From a checkpoint of a small image embedding model.
Training: muon at rate 0.011, batches of 128, held-out accuracy 75%.
Data: trained on photos of plants, animals and fungi (iNaturalist), 11.5 epochs.
Rows from block 3 of a small image embedding model, named by matrix and row number. Rows with one number belong to one neuron. Each number is 128 + 32 x the weight over its row's rms, rounded and kept within 0 to 255. All counts start at 0. Numbers have three digits each.
After each neuron's rows are labels from the 100 images, of 14976, where the neuron reaches its highest value: "strongest on" is what is common among them. Only what is clearly more common there than usual is listed. The data: photos of plants, animals and fungi (iNaturalist).
# fc1: MLP up (model.blocks.3.mlp.fc1.weight, 1920x320), inputs 192-255
# fc2: MLP down (model.blocks.3.mlp.fc2.weight, 320x1920, transposed), outputs 192-255

fc1.133:099125056167127137093132113130118085067121082124143122097148175163122144153118152059187140139175131147088100143132164112115140109161081122171133127131111179161149196101163054139108098178083138
fc2.133:156159161133097074175165090091183148148102104120186116197113138171110075079110140142137131108186161084131129108138109143158129143061183148101070151088072117152114072195100121180118160210133126
strongest on: phylum Chordata; class Aves; order Passeriformes

fc1.625:152171145163153112141128140115159101133131142122113096152144161163090096124116177140133094132068109099144076143109085116115166096075192164074184123158187198150135075140125149121113085137159074
fc2.625:120159134090189126135144170088128125092141129157158084100177117096115149172132078151079132076137201186146117132086159120084128138139095103134130112124109134129093132163143176150102137112124121
strongest on: kingdom Plantae; phylum Tracheophyta; class Magnoliopsida

fc1.645:128181152106141084188156121051178132156151129098131135117093175108117143156123079149209095120158111189057181124115122128139124126169078127170098119140173178115138069140121128132176158157108167
fc2.645:104063182095120089078140123153106130151113144129145143149138118090090096073157150149080138117085077129112100158190158099115120142152115129130080087148072114094138088147139158205100085072087125
strongest on: phylum Chordata; class Aves

fc1.197:097086126151141112155127079107168131127140123131179101122125124146157151180084190125179057123083115186165163121146074142130082116112093105133122159144165149084108106128151147115122148172188138
fc2.197:186101179138153137114126119101115153116151155137150136067163134146121101074111100104096080169114124146132135113071078148181117131087202119147179154136084105091174088114098105127149113193112158
strongest on: phylum Arthropoda; class Insecta; order Lepidoptera

fc1.690:077063140093146062143169107039100153111138141109111160124151173140133103114151134177172097118129069149145084129135117119084148084101153152134089163161176136117154143177124127099089152166137157
fc2.690:051101120135135105169158127184104172142189113115106102123150126111104184131096163103129101171146168062117200071141153155161042096173139127137164094099145106135206146104131097133127109152132082
strongest on: phylum Arthropoda; class Insecta

fc1.527:117091181150149125150130180149085132176108089063125114108139134074125128084130141146147134121131164082092089148120180130142188089172099160144108094132093073092155139105145099164096097143152175
fc2.527:128072173089087095078134120161153139102084182112167098127120107181102103144136089133124108159153119145138107186101139144133094168161121188113097103140216165127119084126108118082099127077106103
strongest on: phylum Arthropoda; class Insecta; order Lepidoptera

fc1.736:186162108149147044134089140129113144113149122097085114098099083141085120134145202178134078133133127097216121114119105106136146178084170123128123177077130190076154163159127074125121101135128144
fc2.736:094119123135139108150116101152125112174153149099114112135151149144151189147113094092134090122116135103110131087128126153093094138146108139063111178155130166188109100130131130119127137120152129
strongest on: kingdom Plantae; phylum Tracheophyta; class Magnoliopsida

fc1.636:146102148126146168123106131159100138080150145115103112132112126186126159121156173105125173149150136115107129138107154142114102156122147140213200156099189108120119122114085153092158143090090192
fc2.636:064155135074147141122161160172134096104131198126045091125151108088150097170107051131151120099208156093113162158096133096100150116104080110128095141183140108149163135221164088157112179119153126
strongest on: phylum Chordata; class Aves

fc1.255:134099163176168110070168162153070093169113096170152111160133074119144149181139174139139117128187128116078165112106114135111169150128102132074106129117041144101104169128127166131144114120197098
fc2.255:077071198143115122119123135128193165137119147123153139089179122121120184137128155085158140051147118187166100128123139116166111111117126100122102071116115110126071099117133123172144124109183118
strongest on: phylum Chordata; class Aves

fc1.106:195158109122133143130111171084114142150099146180146168067138118198202146122072133074117174137164130126108097137114131133095107144119162153116091180091158087112083145146182131108125112131113137
fc2.106:132139131129159103061141145154146151098129127179143128225111213174124076171096093139111117062127149179128110120110155142140180180130050143081125111074121125117116070109078103146183131109130129
strongest on: phylum Arthropoda; class Insecta; order Coleoptera

fc1.185:125122135145176052123130145049108162137172148060175134104188133134163152104115151077072207127147135146119098143097142099109056115081169132079109191169169129068094179145185107106107172096119147
fc2.185:080137105118164171100111111187142068153145138117186115180123158150116105128108154178137158156157133107158175141045190133144179156133120158116111124149097143126159109132087171130089103137117099
strongest on: phylum Arthropoda; class Insecta; order Lepidoptera

fc1.512:091139144148170095122130154106139140082150108151157093113149123106112095092120144132109167196137180139179130116062090152133097091184109089161103154096092130166110175149083113154126124136142082
fc2.512:179146140086132139153091185126216073186102200138186155080101105117097087167100155122173177134136079136113130151170128128197149144146129149132135139086119155122208151157126119100091142149130133
strongest on: phylum Chordata; class Aves

fc1.301:112117105154122077154133069138147097127097125118156088175107189117139149119112201144148161079106150169102085146134144052163161135143131098181091083149157173146116071157190085145207167124133104
fc2.301:149121167140127082079144118121139146158134084171159171134194083168095114174110120087082061108107141098112113117152085131070141196087144122129130159152131084151154103107175158106125148122105167
strongest on: phylum Chordata; class Aves

fc1.699:146126129078114149126184119122120083123145126130177171146152092164139182090097140158118147140164109067091121069059051124099083110062168122122168158145074131063101150173169116110135096152154130
fc2.699:193122220140111144110172097100097085136096137135131151139121141137098117131124074124123079100113155180084175124133088124098151111164126127178183125150188097220118072160100162109158114170103120
strongest on: phylum Arthropoda; class Insecta; order: Lepidoptera; text has "bee"

fc1.421:148128089185085099187203145168122053105182099113175142121050119119093116161104148131100113110145118060174124145151050118143167177081133122115132170147095136086089146135150188165165143158111123
fc2.421:169164170111140129076153086058132141130089145104104161136152083115111151136168102148163137148083075139097094165143121128134164067137061130074104085087208144104090141116064133101177069162156221
strongest on: phylum Arthropoda; class Insecta; order Lepidoptera

fc1.230:101186134111128136126139145181084096123132152160084104186149086124174136138077172121116079145128158091126136159141197110163144107158147132186190123096099142079106148161082087161118162144132098
fc2.230:158158127160075086125136108091164127153087116160104128093142158188113102108174117119124195087095156129150123165130139164090136134090136137101150178108143048130141087111143158142115103234127135
strongest on: phylum Chordata; class Aves