From a checkpoint of a small image embedding model.
Training: muon at rate 0.011, 7000 steps.
Data: trained on photos of plants, animals and fungi (iNaturalist), 77898 training examples, 11.5 epochs.
Rows from block 2 of a small image embedding model, named by matrix and row number. Rows with one number belong to one neuron. Each number is 128 + 32 x the weight over its row's rms, rounded and kept within 0 to 255. All counts start at 0. Numbers have three digits each.
After each neuron's rows are labels from the 100 images, of 14976, where the neuron reaches its highest value: "responds to" is what is common among them. Only what is clearly more common there than usual is listed. The data: photos of plants, animals and fungi (iNaturalist). In brackets: how many of the 100, against the usual share in percent.
# fc1: MLP up (model.blocks.2.mlp.fc1.weight, 1920x320), inputs 0-53
# fc2: MLP down (model.blocks.2.mlp.fc2.weight, 320x1920, transposed), outputs 0-53

fc1.499:118140126107125108116192187144153182117113118131077078127137164177141150136157066127113109077079135121193086059146053128135170106093174164128116156033143079099128
fc2.499:141092143118096109126120135077176078100120123110168149181066135132137111105102184087140114117147166097130122105092105122123171139113197131175126177183152119120201
responds to: order Lepidoptera (39 vs 13.7); family: Nymphalidae (27 vs 4.6)

fc1.272:135139182182090142096165109150120128135126118097129178152095186139047114142093101230146106099130111184119129118146121140104115142140150128102143122115114053075161
fc2.272:149129106146120114127114074162077127102139097115142103075173070101098157105100090078088187161164135156125080119109167117133180160148071129113076184091127137110077
responds to: order: Lepidoptera (31 vs 13.7); kingdom Plantae (28 vs 7.3); phylum Tracheophyta (28 vs 7.3)

fc1.145:164175125159157117139123193115125028104094125106156144178114160075086170129149116155102088166144121118151147095106175138058113131152155142224117107147109155096113
fc2.145:136074163120159100100102104114145148116104162113168138139156130133157065135090138159154119161148147086143105142132076174183124144093115100079121117132160154130140
responds to: class: Insecta (65 vs 29.2); order Coleoptera (33 vs 3.2); family: Coccinellidae (27 vs 1.7)

fc1.742:146111110134131134165175102113120103166189105133148055197079168096132073133112069085164146123082140136157142143103102158145088190150076052157086146099164147144178
fc2.742:083083153112098071096177137099083168104117127132103143080103117117101146185129139168130121168148138100145123146074158080127171114138160183127124169117164087146130
responds to: class Insecta (60 vs 29.2); phylum Arthropoda (60 vs 30.9); kingdom Plantae (28 vs 7.3); phylum Tracheophyta (28 vs 7.3)

fc1.347:139152102081127190106123111080114177107099138158142123161110072135097118134140079124165089128167105134148123184132154217092161158136138071125107126074061150105134
fc2.347:156096158188164141133152178128177097151136084093114165159161112120167118097156166103103147107147124149054159119081111091178075160134082173130115139103162090105105
responds to: phylum Chordata (94 vs 60.8); class Aves (93 vs 55)

fc1.157:198099143060155101115155075140130097138103144161191144138116117151107146178089152088117146138132142174144151140110073129204123094126110157049136128174147125141111
fc2.157:114175070175071097146164134114099149147114126105148123099147096186121110118098146153129103161170157132122163205097161148106187185171143160159128162095108102154192
responds to: class Insecta (65 vs 29.2); phylum Arthropoda (65 vs 30.9); order Lepidoptera (34 vs 13.7)

fc1.455:119106177054095110094087031170114126110105111116160128107091123106150133157138121134152148084125184071111103154126097145165186092149093141112137174101137106130097
fc2.455:187065146167124067139145111072121119117155127129121145101103110188106126088120148141095115167128146144154133148183105117054124130148157099098112125105159092137121
responds to: class Aves (84 vs 55)

fc1.711:137109163167117083116138105088123076120118131113169131059068149155105146085125176196093130104091158131147096155207118074081113113096152152136152129135110084161171
fc2.711:110150137137096150155125165117124138092155133138145111095149106178157091158124101055135115139124087129115108129097120160144149143097104066188157104130124089180132
responds to: class Insecta (85 vs 29.2); phylum Arthropoda (85 vs 30.9); order Lepidoptera (43 vs 13.7)

fc1.753:165136138102131145146085135176188079122090137109156152140081184086155130174140115159100169161088089145175054116126107119164117118159129105166167119088177101044138
fc2.753:120121097081141173161126042124107164085120171055131118097153125113136153109120168121106142174146159139116160107118138132126080106108087101076145088141105154195091
responds to: kingdom Plantae (69 vs 7.3); phylum Tracheophyta (69 vs 7.3); class Magnoliopsida (53 vs 5.6)

fc1.316:102139141153107110133132112132198088101147139068097110140098131167156158102136108135084139040108164127156138155161111121147128164101150073074075183106148148093136
fc2.316:113125053098110161174174125087107119094113129110146105114175088092147153120088189127136113164172121086117081146142098144188104126130103094137180129057164131160093
responds to: phylum Arthropoda (66 vs 30.9); class Insecta (64 vs 29.2); order Lepidoptera (40 vs 13.7)

fc1.244:192161170100169091126106142168110095119180096151143184169143162117147080158102150155072102227141094102093149086172159115102132120111146074132076168095106158140097
fc2.244:095136125123139121136120112167131204129098139076127071154131136114117165092130146119131164140135113138152146167120110107095123084148112160177177137119161111105121
responds to: order Charadriiformes (29 vs 7.6)

fc1.93:116124102127102115104126188159110120107138140139069053065195157147128085132108111096115143098129157105124130136112182104141104188107105149155186154111158107106130
fc2.93:105092097128186142186133079126117170097165149122117105170092110131122166148145145124169152165149088158110180111124121178123097085155166134113083119115143116116147
responds to: order Lepidoptera (32 vs 13.7)

fc1.744:124129179169130123121110152015102114137133130122082145105111137075117118125168153132130113104070144151148118082080106104179133136127149094109168116158141118162070
fc2.744:070156121147146066168117138153108134174111160101135035100141148105181159127141129106171133061154065065142118170157131118089139133182135179094142084116162122140138
responds to: order Passeriformes (60 vs 24.9)

fc1.320:142098090112182123184134221151179057182113118114103149184121130177141113087102173135136147170101082166115113178055145101081093157159159178167108139090145089099155
fc2.320:156156132119116157067149106079066120128085172132108133108150115073167090155171133160165115096147159107153132080170115105108106110139188120145118070158149132169145
responds to: order Lepidoptera (42 vs 13.7)

fc1.100:154085156134164149176100113117101104126151107160069091135132167120092066142102139116106122177158156066174073181187072131106179145127115159106131159178101133138144
fc2.100:092109129161093110023110137148164146113103060135106112146137180127150116113112097117143162116174096120102131134087114188141119202127143136119070207113086172125131
responds to: phylum Tracheophyta (28 vs 7.3); kingdom Plantae (28 vs 7.3)

fc1.731:071089101129127128138140139113088151169104138118139157116092110075082099146114104149110144125175075164162138153168114141094132194095101163184084130120121126114145
fc2.731:123116068075140050110101163135069127118140119127142158131152090120120178080184139142133119087090204089130126130162101117119157133152215107140142129130085121140130
responds to: phylum Tracheophyta (36 vs 7.3); kingdom Plantae (36 vs 7.3)

fc1.92:134181140130117147131048208119131131123127132121105167134094171087122115194148137109149107166144135112077098095124107023134163136133118142098205133114129124103140
fc2.92:154095150138142206141109098160098098182116114183090144125066123158140112135155154082138133154138117115145113163086098211119178103160153115196116104108141078141158
responds to: order: Lepidoptera (35 vs 13.7); kingdom Plantae (32 vs 7.3); phylum Tracheophyta (32 vs 7.3); class Magnoliopsida (26 vs 5.6)

fc1.231:191118119116118109117127063202131133147146111083109138125177099068121121095117082103132162139143132150156111096207142124070118107129199110121144173169155126116144
fc2.231:148132100075126072102180066119185130165140144152115076124072199150099084126147102158158156091082180112078157126124122165134072124145059135150137118101092035125139
responds to: class Aves (83 vs 55)

fc1.442:096129186113159150181100139108081125109113114122149117118130163083130158157112126142141159142138125177128099155088121087090167090094119108137148115142132105173130
fc2.442:153089158071092125121099114215134144111127121113103099137161097149096158108098146175095123159098104131089219112163122145136041105135120166111149092148149126084195
responds to: kingdom Plantae (64 vs 7.3); phylum Tracheophyta (64 vs 7.3); class Magnoliopsida (52 vs 5.6)

fc1.642:089119203150116130110170135124166117109124178127152112072100121132173099175120158099092118156099132148173124141098116068156150116149178124139166184173086134186157
fc2.642:141109093176117185165127117059003114125152129127154149062109133120143110082138103140158115123151118124071113099125126161165140090136127131118175055107181126077061
responds to: class Insecta (61 vs 29.2); phylum Arthropoda (61 vs 30.9)

fc1.656:096125187150104125114136185206173160143134170136163079133076113169147142146105168151066099093115166096115106133126135115098125131110162133152094123116173170098142
fc2.656:100135120135189126159174144140123078128109063157106166138164123169106130165115137141147132075150124160145178120097077061073163134111105118106144135181179061137089
responds to: order Lepidoptera (35 vs 13.7)

fc1.714:181160135161119128146153119151091107159171088125133167080111180153154143091104103101178109140119097114135156120148088152115149101146125074134098100094126136134128
fc2.714:150121115172147145102131106116144171125091075113113153184159104093131089121179092106100117121138116159153118107088195123185089085127126112116129138101108113072157
responds to: class Aves (88 vs 55)

fc1.566:119140114129152117122151143147126138110123108102108143184120085103138175118114149122137132172172084117180134137045120168178093091169143137131193107112117148128145
fc2.566:156151117087127124106149120041144136159117164125124136068085140145128173144120100118086219081162092143134151160098157156097160118154175128075159149078082118154095
responds to: order Lepidoptera (31 vs 13.7)

fc1.135:124127144105155162118110110161143147163130099130103157139078138101097129150203154157064168135136102114129131089092134144113133132155149152108171165121166164100070
fc2.135:092155125149118111120140105131152137069204140135165104101171113158137123096056152112086075132105124162136124107107079072136105178062106115160103105154124059080139
responds to: order Passeriformes (57 vs 24.9)

fc1.401:143112127181121102130154072102123146147119099175150102108144119152139153113115105120115114150137142123154128112085115055134177143156203138146134143081139124181091
fc2.401:118093153163109141127170170107101127068151142121113109126126108111159160119131130156144091156157186153132126099128145136116098136095153060111180120175139144091144
responds to: class Aves (94 vs 55); order Passeriformes (66 vs 24.9)

fc1.666:115142096175199133128171096082087138166094171130169097204086182142147128147100092123119152135126207132128129112125154089166119118127121121130178139144171126143179
fc2.666:142147142141087137135122167122106133151128165099062132102179093168143143121116075168108087182060094186135059132121175071127151117048080160116111124080126132134099
responds to: phylum Tracheophyta (32 vs 7.3); kingdom Plantae (32 vs 7.3)

fc1.170:127113169151109162126128146138100131128156205119121120154118128131132137155163137090125184143192154161066154180114084087107176122087144152114094102098143134117122
fc2.170:106138111106150151138162049153103080215057126164160160113143126084126145171132122145149133145187148122157168106052161108131162151142118123151104084108104126177108
responds to: class Insecta (88 vs 29.2); phylum Arthropoda (88 vs 30.9); order Lepidoptera (61 vs 13.7)

fc1.392:117134119091139108100166153098123151152116192099128148176127136088081143108124084143137124158135168114119141095169124112141100095113115082136122125161127124117099
fc2.392:088062095192150099111161131102139123182141156138155104046190106102146146174141198065179085215084085096184114157102149092143153137102095091158116138142128147124202
responds to: phylum Tracheophyta (27 vs 7.3); kingdom Plantae (27 vs 7.3)

fc1.440:160132112101135114077113158179113187095071106150109109119155130105186106130187166100142139152180152127119155097173091118155118133130125110165159077106104122132126
fc2.440:106140120088201139078133160117138076144149142179218042048170123165126159171102069158126158109134114144145155082149138100154105108121108076195118126162092096114105
responds to: class Aves (85 vs 55); order Passeriformes (56 vs 24.9)

fc1.406:127159143023113133181129147132158127137150123103117099116115142086129140099106061149129096135150125171216144072197108117091127149161150119140072127115083115097141
fc2.406:139109089149108153106119150139111108138161103119147158180147099114137103158073085111129163126110125119102089194083143180171088113157081116163154156133125099102197
responds to: phylum Chordata (92 vs 60.8); class Aves (89 vs 55); order Charadriiformes (26 vs 7.6)

fc1.601:183164118125085103101107125130146124173132112091053164168112098104142064124119114139126120102127081156132128122178120126151121134141159106164121094099184197130105
fc2.601:088067115160168125117167153155157106153141131153197136102097155087057172177161157148157177092079117129110100147140083154115111114167094094143153110157128156156111
responds to: order Lepidoptera (33 vs 13.7)

fc1.635:177107098111086096158152130147120152109062129165109123164145158158115157102134096168163133149106154172152171121192093094120096179066102067126122136097157092055190
fc2.635:079133167125185096139117042161109110128161103083175084142129096152094073191095217119149148113118151093132106104045159108129082182095083137123191153182160149183090
responds to: order Passeriformes (54 vs 24.9)

fc1.128:133077177078115159083099100188137166143121167070113116193166137088126148113073169113140101090153120153156149137159104102110139087116162141147104130097051179109167
fc2.128:116104154117177131141102117113106163119039117102188150127133204116131081136147153074100138108134105140055129121138121144150045146125135151056083111098140150088162
responds to: phylum Arthropoda (72 vs 30.9); class Insecta (68 vs 29.2); order Lepidoptera (39 vs 13.7)

fc1.680:122113171148126149122152158019101092159153109106136106114036118054101106131139129131126098106135061127105164137195104104164124096102116113156077102153133095163152
fc2.680:172168087168153193143146068159107083106121086120101123122135127115079140136156110119082106150150170066119144100110107151133175129145100123091131119124049153115141
responds to: class Insecta (90 vs 29.2); phylum Arthropoda (90 vs 30.9); family: Nymphalidae (53 vs 4.6)

fc1.715:129058128128142117106125070161140121118097113133105129167136128130138128141140162164138167076168179116103107084077087079121103099118082140104094150168158133140098
fc2.715:123089122165139121152109142135098117117111167118136157126186188096151133155151098148097053129046119113138079098100094138111085066145156149140116150125108134164145
responds to: class Insecta (63 vs 29.2); phylum Arthropoda (63 vs 30.9); order Lepidoptera (33 vs 13.7)

fc1.253:131116132095131161130136148113136146080146073188074132062150198080109060140144175129136063165132050087141138134138069106120114138133131094094113141180184075097143
fc2.253:150131157173123087101173131086183125115163104132131107099101117089153144134098149165138129154197196130162174103105121119069141138155130113094148127118121118140093
responds to: phylum Arthropoda (68 vs 30.9); class Insecta (67 vs 29.2)